config = dict(
    model='multi-label image tagger',
    train_examples=77898,
    horizontal_flip=True,
    norm='layernorm',
    norm_position='pre',
    hidden_act='swiglu',
    mlp_ratio=2,
    parallel_block=False,
    inner_norm=False,
    conv_stem=True,
    width=192,
    muon_scale='match_rms_adamw',
    adamw_lr_other_params=0.002,
    batch_size=128,
    epochs=15.9,
)
Rows from block 5, named by matrix and row number. Rows with one number belong to one neuron. Each number is 128 + 32 x the weight over its row's rms, rounded and kept within 0 to 255. All counts start at 0. Numbers have three digits each.
# gate: MLP gate (model.blocks.5.mlp.gate.weight, 384x192), inputs 0-191
# fc1: MLP up (model.blocks.5.mlp.fc1.weight, 384x192), inputs 0-191
# fc2: MLP down (model.blocks.5.mlp.fc2.weight, 192x384, transposed), outputs 0-191
gate.137:126099096111148116121126140138121113131148105168155068096120150145093093127153155109132125128085192082132088128151160217124131083101116162118138100103180180125136130150115120117157203176128157116137106121077119179076152100132135105150161160136162155129158174033069149099149146149152132100141080158129158149089090088128053081126163184110092104165123153136121169116143118163157174091164174092148096099114123177112096131071179103185121125119157115135088139123110147086132087152067111116079100180132142150115104183092125078144196149156145072165167122101127104132144033109120145163
fc1.137:168082079108130165163157138100139141119116156130117160157140109131079107111129134041107092166146095128152171104121176127176086131130154180154133106153150119117131119063133083112165102129131178040131118223083134109150123155143096108186048060107145146097092137036142142129138164144067126144144134124086185119132119125129172124083045178115133158148084112189141062118133153141113091157142114145159205134153121146114152143134177115111166084131140121152162144157151078079154098151154142119134055117168122147121094109169161118135117126118109132095114107142099106107106117202161125152
fc2.137:152151132104116105098061148173085111161187124052141150121104128159162158141197129110122132189146130098113177129094123127137085125133169117139103178115110108115122123110133070155102085097093148135094165120124156130144130153176171107140100172083078121156113212225149132125105153146098152189131180107064116203115124085092077133170076152146137158128134112159166118105096151152086131127102176146137145130097118061081108157102127096114127161126099092153117172159076144170159167078131115058093150124077119113096097130106107184102148137098137167081161177178072111136128090142125156129
gate.138:093156100104119074090111057176130168104155103157110143143110133169189124159140136086099141114185189109107154160124139144139139158177131135102104156135102064166100117118151093059145118103101155157138121159086088110153156122100132119082132181133144089118127118184201111183063088100169144097086092140126144124058137104105088138149170153125156113127097062124135077138183211112099143170144166189111127130127181110102187102131153168077097114149155086158126114128139139105124130175105127126110147104188165111123211132073163100126157076175124115067117089071146137130153116121134126107
fc1.138:096177122092138178163089112097086138145075133167197169131085113118126095141126144114127138108129107120125046142104177129176151117147172142101149126151113107179148182116121151108150121093144121158176019094118083120165149146109145074121113098159167138103146127172152092119085162090162164142104180145137177120109135124110135164123133150090152073176130109077117140083151120096093149072156144084101121052141142161120173141130133177130104118134130137088094057110156175085078186137156154157160102117160135171159186109138141144108070163098126117124091097152079141139059119129072176190
fc2.138:137149130102154102161043051087162098145165165103160136136064176156078098077104109119097138141095081137122092167117106137178124096105098171165158102087115174152100145160119140096114101099056159147156067138122124117121115084132141135118133118129160147134167092164108067174097156141173095106115171142092134101131174123161095120180134180083141111101168069142158049118116175150139126126116131143072141119056149124175175107115173181114152076187184134173059110157147139155119101158133137165122120104130098109129135154147096113194083150145130121134117135145117084152133150214102148144
gate.139:124170182171123150135125138139136143124086147123123115130068074143159140122164118144149216136152142142097103129074083107142134153141116140110116133169144147075133123094086108097154117094103105113136145121189145089144181110119119058158196126156171185116140158137141144136153080062155094158138108106158037123130175075165113069136140077127139104116127174138211157138174111136109127091040203054095053094111136118190126140094106088114110143135119170098111095199084170170105111141133104137121107144104100167163102072141122170101114132121169140150109139120143132128115153120173154107
fc1.139:127128091101094118050110127118107135164181204129145155184148111148145157107132201070185085096143110130115095102123140076178093193164099076134129118101153098081136152157163115104145111134130072114165150112105119093158128126105136139134114109182108142153160142127125144126136125102121147068169146172116165097079119099129180199066122192082132093129092183083097124150018122125156162081124136143110114114144142125202200122137137173145159092099104165111133096149118179106119153122135151117132086144111106108142093128150148125130077163091157096144172154092067136107181152074109152161
fc2.139:122138108155236146082120098104144162155096204094180153127156163114135128141057134112140126126083199182111114113117090184112131150095105137123187101072166156130125134114134156172055118136117092105112114114136103106082142144079182138110135130084093165154158155116143114063118092178166117160112155178092152134101078154099127162167095160145137133127082115087113175058099104097112081175125090157177122150113180162135104142101127098123147098150112117164141097105111158140137130095122133171135164100111117105111162135151185131116162134125144098153135167105162106049147065029127172118
gate.140:097130115213142087126114178133110093169162138092181160096131167062096156098119127159141142124072190128095124133175146084104168130150082088173151091163067128170140102125115077138124161110162122105116161098150136112129106149124114141105129168150134071146136174125157169109168116111081123136166110070142130053139077161167057120129157182117125150150095127136065089121137163078137147132082129092146129127092127082224159187156139098162107068163107161100170150086135118130118139067116129120155166168203091113125144114142123098103132160152194101143111135138099092088153062143118133142
fc1.140:126112155137145131091138123190137142043178115130072183104129098120161166132137091055155131094169110140141161128170094167089144100131156128145115129144061095131119085133130121176149128088158167101075222140096157107151191106150115145123151124172119094145108141148090043135116125202102099064106131138146146128094112109100193131191133108135136141131103108098128197112147152119075110142079105153112086200135142124132148140151130159124176111145113088114174139120104130146101100096135171139107079072177122143134117136063156079086105172100134163157184151094138119100132077110097200159
fc2.140:147146068102142105179154122179138134099141118169118195120127137117162168154140133114152097077167112126128094109190194113137120145152146110118155132034115110102119071226100125131134124059116143135206087090115131118157131113165120178146107098158101095182086161120123124119149162158136096093127192139116090160075156132135167174083162129116142085146171142122146136151131134140103142107120121151176098105075149126129166114113151182102079127098151087192151178121046093173154116109134156126133102126134175173097119090116072085158072078145131134146104079090046121136136150131085125108
gate.141:123083139098138115124108072146151115140169115114118126119123144132133097144121139135118079130140116110192135132107154089137134099106159098142162130116121133171115111137091169117165105119123094155110150142112160116144142048060080205170170127057146136149236120139176187221119144090147133155100113156176164144145145093134184132126126177117071171163077147117127120086111217180130124146100164095125090087040117077100101104113146116128074091145193169134129092134091102163106117094126110149126128090122154156139123089154106122152134170132181176084108104081183078132131128136111083138
fc1.141:149189168089166176147139227168122118095108117136145144165162101109135116111100141103174071149169077081089091070158129165139144148104113138161165073157155168117124168101173140128163109107139141188130148175137139124104131094171102111144150113183151119087129122178156140119083112111084132131146132096069087089206167114104119126103174123159129094062124138110104081076129062073136159152157138143138139077131105137112125112205170125140156121163098133082113121066104072127146096078138144117077165175177127132106124150079130162115173158079143105141143111155084144105068079148140160101
fc2.141:124124160092167116081077184171102063123164104138110097175204201143130137131123127161105107090142159144081112163115165119142119103170108141110168092134096127146097156155187119212101111135149107161113170161133081115113165172106149133090107180166128139058087149119073155198162129146115109144118097179063107100130123147110138125093158135116140126155139122126150119125155125091115135087135120136163071150158124111122088126100120088090124115114173144105106093142114097104136193121103127196124080106054117160039080163105142175165148141110111061124149112156203102113152074168165155114
gate.142:106170150122100144097131141131174084116130108094118120099085163085117129151121180182113164151108113124099145185107126097124111084148154126068060149130115176091119147122134156155143143091138112134091087146052169125154148079128155079109156131126128149076134178074125107160144148146112131077107132215200125140092083169136125119143187122167125189153096102161171127135133128103030130112087163109152122098172138116143163107106108132152175092199154115147153006139094167149182142118157125134101149098099127161191069148079140143157090170099121131099104088113153161108126160116134121116
fc1.142:184153109177073099104134157142166087126110090163162143108112173132046143129157151119149148117115091112146135179118138080087146118103134126088129083147108125135095117135117130162082111141100070130160091143095151145133140099128137067176141117129112166040131139067119073128111164147107104087102163171154152121131090184142108122129177119178088111156116130120103160150135158109084161135114167086111148081214151152136122094092102158122154152179117143128147106091069159118168138092155124154012146075168119123165139103111182162171116203119168204123164085107120185108112143161116109121
fc2.142:105131150138180166136143124120137168080156130078133113132168082137146143091100095168130113173135144138106175125095130117070156132160094144109192143088130111136101088154173148187140122116180146071098112096127078115159100177139131107107156133097150139094140118088132114190109125216110105154171114122122097143116148163092135102149114084051145193131151164082149114131141128136098142187157099123164103050098140067096172097091131190115107158178183107173147136103094115134155091088151149125126120066144144055074132088204165160182101131164070085125113117132153091132108100094143165163
gate.143:103129118105180135121108126140115131146103110200088054115149096159167111180114156138114107151085183177083106171149147128155150092171098098143064162105146123122117154125086118189137114156126166111087053118146082142134092109194105118104131144090085109145094130143145073144096107109105103087122165160084150133113123163086115160164067110106124072117132140137103185162121162084171152143169126098098178117155132106160167167080120139160144094141157158068181096096131092148163076209147128178155148162141186143126073110067158133143111142085026111114136155139133123150142155172115149129
fc1.143:097069106088194079076067171139100158127049153133176118132108110130118111117216184129155193147146107119126150177115111156161114137133146136085169157123056111076083112127108108065096141172171125127200114127127105123195129149114138130070123100083089080077060116116097127092196116152164098122163194141130138123059116099146110107160163133146118096135129082125134122120059126147150138155133135144089106146103131148093119092121213130144144119108116139137150110125176127131129115215153116145128147143137118111097142158175183176137162138137097174104100107123134169157135116154101080162
fc2.143:118109112135147134128104146141147147150100141132161109137096083119086135095142153158167101125166173165094138171137113103140088132125112090112176104131106167095135088163184179124121100058098088096104115163121175135108129150188150110138056129107113130117132061181124121158147131096107202075073141197178089117109164136121108100103124203074126111176149094122140065133178167126123079124123108131198082135129160091113111133121145139061187126100105168147155141117149153092093131131103122142071118151122119114116147148180140177172119138124181182157090190139076160055093075180077116145
gate.144:097157161155122116075137149142108098109116131092117075143148097056127069141129181177069124102110109150118172127164102120124106155084164129117168133152172175157117116126178150173137128075181083087119119172114118109147188060120148118113124069107138105164134123165174126156148090106167178130152098151084077125171125141144137057084149139138206113160077123093122110155153147124163128161099158122138098115100133088141086136082154099114136119116163121095103076184082144195194165111069118130122156214147147148138100137082131147157077101136110167144086100131177124106092077151176104175
fc1.144:068089127168142070136116089172076164129141074153104134119098167083137168114143138108120170151158093125137114087123147053182098114166114095156178101123053106159097142168138154155097156109021127140123080146129191121147100206131165148202140141152093139151132075176131135140122135155035160116082147111134096134145126057136112115119163182110151128155067086142086127139099143114136150132163108123122108193139090140125085170160138165102133073141102097094137173156112100164115129062130130180117123108118153147135142219153160158093116101112095140167111111132141148120120122161137111146
fc2.144:087189102108152101120096144160120071098129105138111124120143128075163141073153129143126147138183085133154166130057157110167138127098106097170199100123086079134122116083148162095110121179080100103143157138087108114057148172117165087180177103148096139157160162115186154109157115115062164125132135138157129150110116099112101094107116103106098166095086120104141133180099126151150080144132091132137128189159161158155160233113159044122135135177088125149086144121164107119092105099159165117112084098088115164074111174159197129122120156060126161165157175096160158132134137085140141122
gate.145:115126179120044133149189108158141103094180113139109116132138080113171108145156058153161144090167082144180185152090163038121108084144132141070130132160157102164054170127164114124143050051169159106114065159109129173139130133089107138182171140127136151145152098121139132097121190098156123138125132033062165153124117142137139148145156095150103111125108143137096126156102161106123130140140160136114142145159136129138084185121109153093115153131128102186099139114130213149115163104121064130119087133122132180103150161119100112109136089078154128128153099179129147106132113062074154152
fc1.145:066193157137111135082134068117223085115120104218103186149126117164175143133143088133144116118118116127145123138124153136129151063113134140162057152136191107199080141110134122123096117140150096096123128106133106150178188145167109139092134136140101103163133106095099120162093165116185139090111162112086096111077103198129122159122170141126128097135098136115107109164086079177108127127157126120156114118185126134169119146150117129105189105166154086123106110069111143136184115073078083067120164150155129100097142121121129103131166080097079095139179072171180131171110142135084147193
fc2.145:164121126114123108174129120090137121107108099113111064173145132164087158158196134255177138153104114123112144109203084116145137079106130121064111152163141160172097119136157118130134126155082106113115144099121075150102166017111106096165120104095133106133146138137107144223116105154120115159156111155115146168172155133070169173140081116110121096134123129111113134106121084193119125149070154101097086132128096111123124151193063089103120086150110152150142171173135128125151111091093152161124189148124094111134164144096164109091123055144182105136117140161137121140181178136095097116
gate.146:133194140081165098124146064160151103094140158083124089127172085162102133078157165121128107195140125184121164127110127124115118151093112098089140127127231199123112101131125120112066124128119125120159121180116148145092135134144066079106149150150139150166083133108148082089099180184110100195128115148063110140147133155143163127123104128041119160120128157120162139176124148128085166077119130108099170054144138151135097138144110105115129164136165188094147148111101193105167155083130181081168117156159082140150153143164125098091088110096102092114122140109178095120059118156119079177
fc1.146:093140221118119120090123113145108100121094128146161103132161137124156131129102117122208159107123148182156134178122097154115092105095198155079200138118127093182185109127063101155147162145083096120099106112126185094091119135164171154073116119173158146092133125118177119091089116066077122118107165116076123106142170081133136173167097189142132137143125191159082090111111103161125175123143123066161075109116087125163097048145078153150111166161135163131111132125175118139094151088124121099097062137202159079116130097167178108125112128101130123098174106132133130163106157167149130109
fc2.146:123199142100121160101126077132157173108147137139176054098179176135150132154158125144091095143132106162115112161132066141096161088140121122113146221087133148168178159108143185123167160142128103167176162098097152142090078050130138107076170129143180063178091117125169111180070106104113117130150124128158138150163145153144113108127078083152094153158102109141116124099106140154114161083126096137116114070148147100187178157135112162113084118129125129085104162044108156136143113171097121111092061177124165205097122112149133111085116116075081119159141138116146130159108094164100081130
gate.148:116093136158144161086182086111134105130099129171069188113101118121118132093123156105144152141123144070149167070134148155158132126183145101122147118142140140099184111137063127109031110146125126077142132144127214065106081105109163140086172103142174186157097128189121109157134120120089136166100145143096145064121140087146165089147165094109127079120100162135181121134123107178157149192131146141116080113109077117097102070131149139155102103136153095143080080104047221118114116152117133110130149159105172132154141099114146087207132131136174157106089121126144150128159104180097177155
fc1.148:184150109116100081127115175183138139164123122162146133166103157102191112188131178099128067142130060136118121126169143077108110133117114151103157093095157110162134140147160119162187125155224051139142121108079049190139154148158134140132116168137083136160095152115123131178163098120130144093132103145126160167110099137111085128114099116188118100098048085110117120157184120074157127090112103128133131112158194131156169145158137148106087163080060152125171143116124115149077160088200119171110160113127097111086140096099118085112108168110115038116147126133132157090132137151142069124
fc2.148:112138122068109075143133125170187170085137091143112110150140101087145190113096083146124141103139111151149099089073117077107119133114151092141152168081103126111189173098168146161150183133098146109111079133100140092074100156091140189109150135119156122113133090155087091079132126114160169107114178089105140160172129139199129183152070113151158105145105138158180155108127154145125138103167147104137146034124144148114085094132117168134065113106147123071070090132128149162088117129194151160181184128118111102126137150105156154096170177096135110112137128115157079107158166087235154103
gate.149:143135157129103114133134195123123138045050086159150120102100118107133129099106086131134126111131161148146157081150152119086147119124187102147159162170138158085153129168152086135120163108134071094079144127176137134214143124137153096143142172108089131133100114078143094174144107091158152168128082144134094154127116147102084177043114106069141126162159134127145125088191168124199157058098176089125098109098108081173165144097127091156154107105154198164138116162136127058158135156126093165100115160147154173096103053131139089151116123185129160144079091089107133136166165096131129107
fc1.149:098181072154126118157121053138152155136140123134181091139037107099182160114044081139158121128108175144122143122095130132102123174165148090123148141172127145079113160127148114114088115109141103127104077117098182081153119106128184133163141136150094104069133094176153153127139130102093182154114152104058117086173102109112149117168148170129110109128136132111110054135137174142117190114167096154119151096181154122088166184178144127123106061176150125119179102108121159140126119127165105083115124101104210118141117140148159167102123068055148078091169097074113177151129155165160133138
fc2.149:108100149147150153067130124122138084093148072149134152125134135114125104085144086137142081131167118068097137098097156157130175162144123170141175075052078101135162117160144158136102117212095148114155080144139137130090140126118174158147133155148139131139138087112174056090172192112091108105150143128066160099075087172144112136138093104072099158192125145133021141161132094137129092103093091125141135144165126137111161173207081132078148139109136118137154165170129167144176111070098136129192166140106136124156129157148149158110125157079108052128163173160108117126080145114163121086
gate.150:209123133121089078123150107127171134143119106152141131098134203117122166083178161177086171080083115153149079110158102119124150129126084172144164068093114156143119149159070061160210172108170192144101150125126057126105145087161180124124128155088118091168164138148176172095118139137147087166126084178152150120131130181099072059151159097085127122151104120132137062151085153131120113144131146091098089138099166172128156156124172076089170117095090152170093145162091126159133128115125100120106146153109066163151119107130107157091052113144134157136109136079130105137152089106108141168
fc1.150:167154120123076138120172126076148117172156151116134132139147131134130108166068161111182103179129097107099110176076121134121074076194150133120110186093081126164117132122141168120123138169090102153138119112103141133093201110127170097131091138125137182104147116147027100160156137136068128083124148132109168073078115091192142121171154177098111142124119119155086180089120075143127121122092129144158156124120081054168074167114073062088127101159159084064136141117192141114126193171163129186137122143145165161114148120157127152150133089111083118117100168093098161176146160115098135136
fc2.150:187184135116117125141106107130098120124133138151049145138112164135156106152174131199136166162050133098114094133095063195126151165143136147148133102063117146081034127134125142118075172106133126147158134087096135124138166076128174179141117098153101098168137131138164163106135109191164127085153133151110186144083107102092150156138098141128104180149133098110157080107115153148094117104118122086127153136109179135164178135177143154118115080180099096193180128124115161130177111103089161162102120102058158062139154192140073123163100102173118123111112093100093117088091104140103074158
gate.151:107128114151115121163129025183131138119067133155157066168143093180128145120215150085132119113079119165123134147074128150140084189161125130136112137054153166156098163127110124176140155117140124138095165130070104106128108148141170101091113192074156144089152140127129079143096089140154106145169159108139095091058098145173136133133133132152125116164120152155123139134102095079080138171193076090129110091098178138105113170152119120107067081099179110123131096111148177135100089175109096161167058087133179106124205125147139084122149154112124108133138100143135187122114183138176147129
fc1.151:140086081119161084133145110133117084170147087145130198138169163092139122119107041203077141164135117099150088125103165135094141101096121129141125117138110133113101104136114168173114107068075180108175079139223131165131150106178159140175109168172069103122116152123173135120146126113219112085108128191098148163159132146104116117115157091099141115113145124083084146123135088134140148130063144163048167078110110126151185122136103168108112144143083162146063152137149109108098101176117178107084143146112167172155132169164084142108137119091152142118098128048094106123130160142141129165
fc2.151:148086104174175184140132208121147215138050061090136123109154095117121117115121120143129166155148104164133144144120145148104139121157051140089136135142185147151196107182137163105151112116099112110133106037178149138125095107084091107113158132058154164119114109140131080158122125142112074106172150130147114110067170090107134175159101147152118184159105116099139111148129146126050139141188110178121118199089163155128180164182142086154141106167068110131109068054133114141112100117116145127094130106135144167097084109129101189116091132166109107147123156145120113122129069115109136141
gate.152:133090074084149115137140105135175130096078077136129120167147160137124102120139177127102117099130149192150147117096148131150161078071198135157138119122109193095090111084132129191110086095161112149131220156076106201151161130111123145100074167114165108122104124165109171186102125119125187112089135154135121089100135165150139178137088120142144133152104104179132166139101101166130153157121164107111122103150096068164163115173161110159100133131156086100219061083125147073090109096146109115127077120098137162136120055146148164134135101155102130150121144174099079129107099125179041133
fc1.152:160117117185123097110057149128141119149130150148073206156119146151115045142101102174134135132113130185105154118042162084128113117184136143115120135111103143142087089055076175136138101117126149141093130083128096136141137124164149094146115066144116107233129096106122168112116067135122165136148123105203152096147098124100131088121084145153103126165182129160164170167133185112126089166142097129159127155196156167157184104083133153176174112163096165138141114121109114115162057193086154102105078099133134189140115127091127100094131123145130126076120108108100102096134093179146136109
fc2.152:159120126115089076144095116143089113124142147107159115068068195088075119107106079158131167198113128069154088124168115125109103129165141117107100107119116148093067114129104128123125109098148076100156149207106143135143157113122200159088176123058153116189116126108109164138134114152124062171114153150148056143122115144167143142159071187128110091126112136183131187119098131076130165164168163141169120119124166087151149142060166129160071146153112110129085147116090109080131058141137152095185133146174115133126197127155128172120131136119150183101133122153192104152142161109071107094
gate.153:084144168203183116114185105116128099123096171107166142096150140138105111145143151112138168104105128124177099076147152124074135147151119132135156096144150072125059119128111083156127143126122130130125159120153195174135054131147168182153166088146130050096119145079208188122120091088144092109102162150132124114195112111108179146120115077148104124063151122118083167167177095143116113139094174055143221113124129112153144069089163150105193055115104144120145151160104115097079115164104142142142132099125089154138139125158116135145173137121102102126062147090108077144139113133101173135
fc1.153:115140157174081143067136168105133152121072085137107167073151092129126199180135098115179140128123113150151145163113153209101114123130081084130158198105135117173181148202141123135170127165143118115121160051098124104062124138109134092200135145101151130157150128069122150115142129075088129089088128119148142167102144198131141146130128145157111130125109134106138169089143109130129184099140114089134077136127092165109154146123123125170098059133058088117162127138151153144189138142135084078173087094119116135185110059060169074073055167119128131155122165137126124151154117121108131105
fc2.153:082133112117111106149143149099160189165150106137116109111132144107125172098154141073159129089147151161128199083125086161072085210103138151132155148154108140081128084166186113161155106131087124130113092136160104124126141176157098088146115064082094114158091105133103137068120123078117137166059170105140095142108145115154197130145085072156184218151125148173162120127174139087166132112188113147153105128156113124139133154153129125147102133069096125072145111161120142122152116176130080069116111119135070164095169128101131137111080167151172111192147193102158125105072068090149109127
gate.155:156112116125129129163110117073068129129167141064091132088060114094121143130188149139143192136125114110135135099071136140076188147094127140164165087105102094130152130101125157120146133191104070116162072106187133115124103120165138084163071163100123157088122099085173142126151076137134123128076104121132161138141186112146071124152145158190090097148146120085157140058104188185144113176134089122113099121142099068107128163042140123126145144146147174155156157119133076100173080158128101145163179151168134165127165174124152162135123137117147147112180155119124198112126058107058120116
fc1.155:103124121163128139181136098106157167130176110091144086163052103104091135166140159114090178153147097149154116127149148119132156130156094074128158112055147143172099122107079162161089121124160154140078098151179102111148139082179067142153077152134112118167097139101135109072178087093144221124158108130065163107139109061167153140075153157069101086167119188129129092101090122147124102091147137070129129143134139151123122139127162121100169159194128189161133112120106228059132160138146116159128140165105081091150110129152138154122160136086118144099095150085155108131078088139161161110
fc2.155:156084155107121104052117169204149075142147117117103103143136114128112128105150127132037124111131122107194150096120156142148172059143116127092094107156166138173139172159098152176136133087104132138081140133155137140154206168075121174101142146140202169188132121136150139117160112117109063125105087122166195126171117134142133141127156125155164155142120124089120109122110176153131125128156119058134189054092126155118167116152090163171111123068172126162136110150163116113094046106109079114093056141132138144154081094113050142097132088117151176123111096148119105096137107092153179120
gate.156:162164189111093088132091097151143136144135141134144169130151099108121194120152159189151189163145125135189165168168107130102166171107148080122089106149148156159130121124114131141128126103123113092186144087175137134147100124149149150088126160097129159125136122161144121125098125136155147128098127050141140140156140169156119111090121072110121106090076127051095164108101163067087075163085147157112176129221108016155105119116111117132145102140090122086076117175192120117144093126190120163186118157104104178109118131123082163155088102066105155174132110114110115120092045097131115125
fc1.156:152080126067111147075128152137129112108140167097160150132161153156150144182143093109082117136121159125136094141100102093160074089153131117139122127129214136121138079129111188163134109127111174139116165130158110105064125068096077072163094158106126143139136122109103191112196128104091078148121088159147080155164055121161102153104193121122077123163166131178104114178139137150087148154106116126114049137073100135133092140200164085104122178119146131110087109136187113128188104141143112184194131079170116089133129130212153129135116096100122087137084124168105182154131157129143132093
fc2.156:092203103184111151103198127169122153179147131117121124116077145124124111096184134122101164122129168103082131122132163127138158157136150161153091067155120124130124135138115107094115121099094135128095148156097067101122096114151101121138153161052145045142098153203169088171206120095105180119119095071126158163058160127088112080125144101104133142106111115174058125098160136138141134121145108096116122108150124140199065182167120148145089098179110091169086124142129079164187115110135090092148095150133129135116128146129241132084128078164129105165161157135163073118118144139124138140
gate.157:096111119163130147146131155152133124079107097147167160185133102128178160183131135146152132108146139129104135169073135131071059170123112140117077105166123068126073140163069142155103148176201061132076162136134124159160142141104060189153151089162113130165105072160079126149176143076114178174110107147081153136097122147086091125162110162115083090080109126164111112106096112106183061138062108105097105159107112105131115184144128159133115158114148098149131144129128120181129131078172098159084131132109088130148109144176097165167110216114124119120137159126134126123133179193050120130
fc1.157:127081087106073191097108196129165085097133168105176112087146100092146099146148152082117141165082166054097143184189200080103138116147099131112112137107109075086152157111178106137060122124087156143225159153173153106070114097143112132131140147088110084074093119152178170119108103127154136172115094132178120139111184094129093125131142107114113119094088141193158117133083138104088114115133166179182136142127120198127135152168141139112142119160077156099114078122093113130111123147131144129211106156145158120152134083077128125100087108149132145177141109114143120141169196134110147120
fc2.157:194138144137056155116057078156144126071109172122131179160081155108127104116080181144179115104135140138107166117132190184128150112168122083175168105128156098128155150104108123086118107105102109086128107083127127117136090135154128137097139159170113163080131139118155148090151151140103069184124113105179133136081113146127186108164102123102106176110149138103127111159181097114185140098119147172133174051142139148146165062139120170132117137126102094099134209146136096113170122088183164113172110142107181150085095119189076151046089124138057087157089145130081112118105173127124136140
gate.158:182180118080183123200142112127130223102088112089146077088148109119154169173077103054160093102104144093088148138132142099088157070081101117174113086141125195165066085174101141133118080161188100180159119130164149182122131121102157119176114123109183125134136123151166121172146109132125167103100061122137172179136184124080175163075110167120133135134136105170118111110149144154037143120122127146153113138145158103097191151130138132132141090115108133089127123103147124151102101139129085104145173090149115088092069159146098123101112110156150162114138082096142127140069167095126145134
fc1.158:106130174129170165162164136106139131122139161130179160123143125123123124105137143102045144128181123143130090112144114115122140163170125129132126147081115133087255165131134117093166189122103172110144066132084148128086120145084175071143111184117153089130109142143150089103108177124126147158134173105113097147145144125103144135127095110140143064117143091097111161158144125091103137107155176135099084091209117133122091078134121167113137141173129097145131140121163167151116199081103078155127146090103086139142162113082126106172055082013124092135100164128105074103137168134149150146
fc2.158:135148166116081152145109128063114178187111086098147104104154114149162115099114179126115142143115128128128129159104083096086133139139131162164182142161107199068168081105114098114080124160148146125101104148148176147062143168148126127050148113097123147089119116130168110148104143120130104132097099130133179205195095156107135114100132118118145122147176140126169179160133063173180224114080083157109085126130120054101131137115115170066178134142146113142135136160167091099070152098162150171153085102102110187136105137121137098101141137073096102142053089146151177107160144155126128082
gate.159:146149105136155134158118089169128073117112154150059093126108130139144109148134137105043105170092118101131112137064108192088141135114142135093101158122123144112101138149074199171113145178121114157128109149114058164091129106161125131194136119089149120134123130171166073142109161096183152110146120145109160176092123165178102119107148154144181095135157137121142137128070141162162104136113081124076170139114136133212075157154055137169112117082129107078127121138132107101155120187123189149107122038127116142113061219119063114141140123183124131098178164081099098146123157145105157147
fc1.159:121119129128196143146166092155138124066153208093119126093087126091133156110116195093135107126113126082137167142120074180108060173105152166109126177187154161162095064125087099124151156123128145118158118176142091092134099100145133080128148131087117137087095092148163142110123114122104151106106130137170163162109153147124145104091096165095146100111145180119133163111112054134087094156110122081145134098109151128084106154131169085143175102122069202128173154113126102123105202182115136161056144103052151142114134122224112130165133128169094115154124051163107099164132146150130163163
fc2.159:105074155166154093082143152147113135108136169170100126104139144117133114124155152134132139133101102154112112198161139056138183146183113170130115114100132120149122170102161157172091125096135163155076077130090144191191156129126125101141076047136152121141139128159117102097104188120086145085131132160134109119069175183196108113132078144102172117088114113046110091103141113100117185214091142127166076148163124040129208144113142151132164145094142136110114126182149169100068145101100113122098141152082164115111123150168160097134122155141129058160134101118149108104091116085126104164
gate.160:113147090175144064124092122165142132155169083103133163130187167103093154173110204129063169141165162148077127151094131175128091117096130111158094132164130082148137131131137079097157144153104092108087147144087121079098160138119104121100176138087137133127039118114133143136119139128067153123166112146166115151126092166135128155121116132070128100088112172124113137096125116146105125117129163116118127096105139118128108100042123150099114094160138208160122136183180130057048137144136175121132133154084124115155142136097078215153212090120190143119102214172129135120093092159156131146
fc1.160:147166155130113086166119076151110163094098183129163133070058178119102119069045155189134099105162094144148156160099129120115211105145176070147169137111182123084094098110130148101121090113076137103115124164108126147151128119109082116191163112143127156114103111131080154168197133130140153112167150172154144124135160151095179136149102105119094137137101067105166133142127070164084131146063115143173156178193132162095114126122111102099087047097150103176130135157149161136130100120111165184091099116110124166141104097119113080097067152168155096131126183147125094089158155142176126124
fc2.160:115147100095108051134143171088062165161110130185112142142095166087138122146129106083108106156137027064096118105148114149140144133136086113096161116075151115116141157143138118160190125164134114157111202133172160127121116179057096081174129132168132086163176145123103136120129135154157149048177118132119167119137153142133121174177106087161086158123067087139139094141033137103124114151161106129131059122095128120138124132144193120095193107130146142157117117112096163156152117128156130156132177158128157132128094097180116178090064084139155115183113078104095079159162102149134148145
gate.161:076130123132159153071180120182133168187119124105128163112137122180099140137102137098080085100108107117170114101146149104137146160130124112122131056123125097203150130135127122146155178083134109037120142167122133158133168115126086193158107114107109170139164088103097104137111136108175104098123124186143122126121065167183110154148166099090135115145168127146157112122116097194129133111188094183070116164169088092186087150162109093142120135150175087152149143201164085153118122126120126133174122080134090171108130139112102106029112128088168121131081080089078118160145117104195139080
fc1.161:182047131075140071196107096126145103128125143127124110113120107076182106099129134149163210155157076109107180155077145134119128159116143100074055117139106178084178082129138109135155127113127127130156051117116190081169147127134151107118176129129108134134138132162123132129161134119114149174094072099130133117092243085078097140136119141122153108073095163070129139117110178085138107103057132123122132101123127151113149130111167149068112149168153136183172105070129118158101170146131122149124145160084157140183165151089179143157192137084137141089174151145131145113152087137114113094
fc2.161:114094090137141095146157169188112098071150097162128093131120093134144133131146087142168114115151169151197124115106095142065086138185113093151085159157108136043107091140089159198139116108111112124106143069116110118116099122101126106168161052089190140100177126176166155173130082112137146185132067107116113106058166101168217136138132096118126087077132168157114106141115109152135132149125104154166156142129108094149118125064087157073124160138121117147153209163132156097118127132117105179082172141148129137159115078146178116087201149084149159095155132098142124090160117152160099136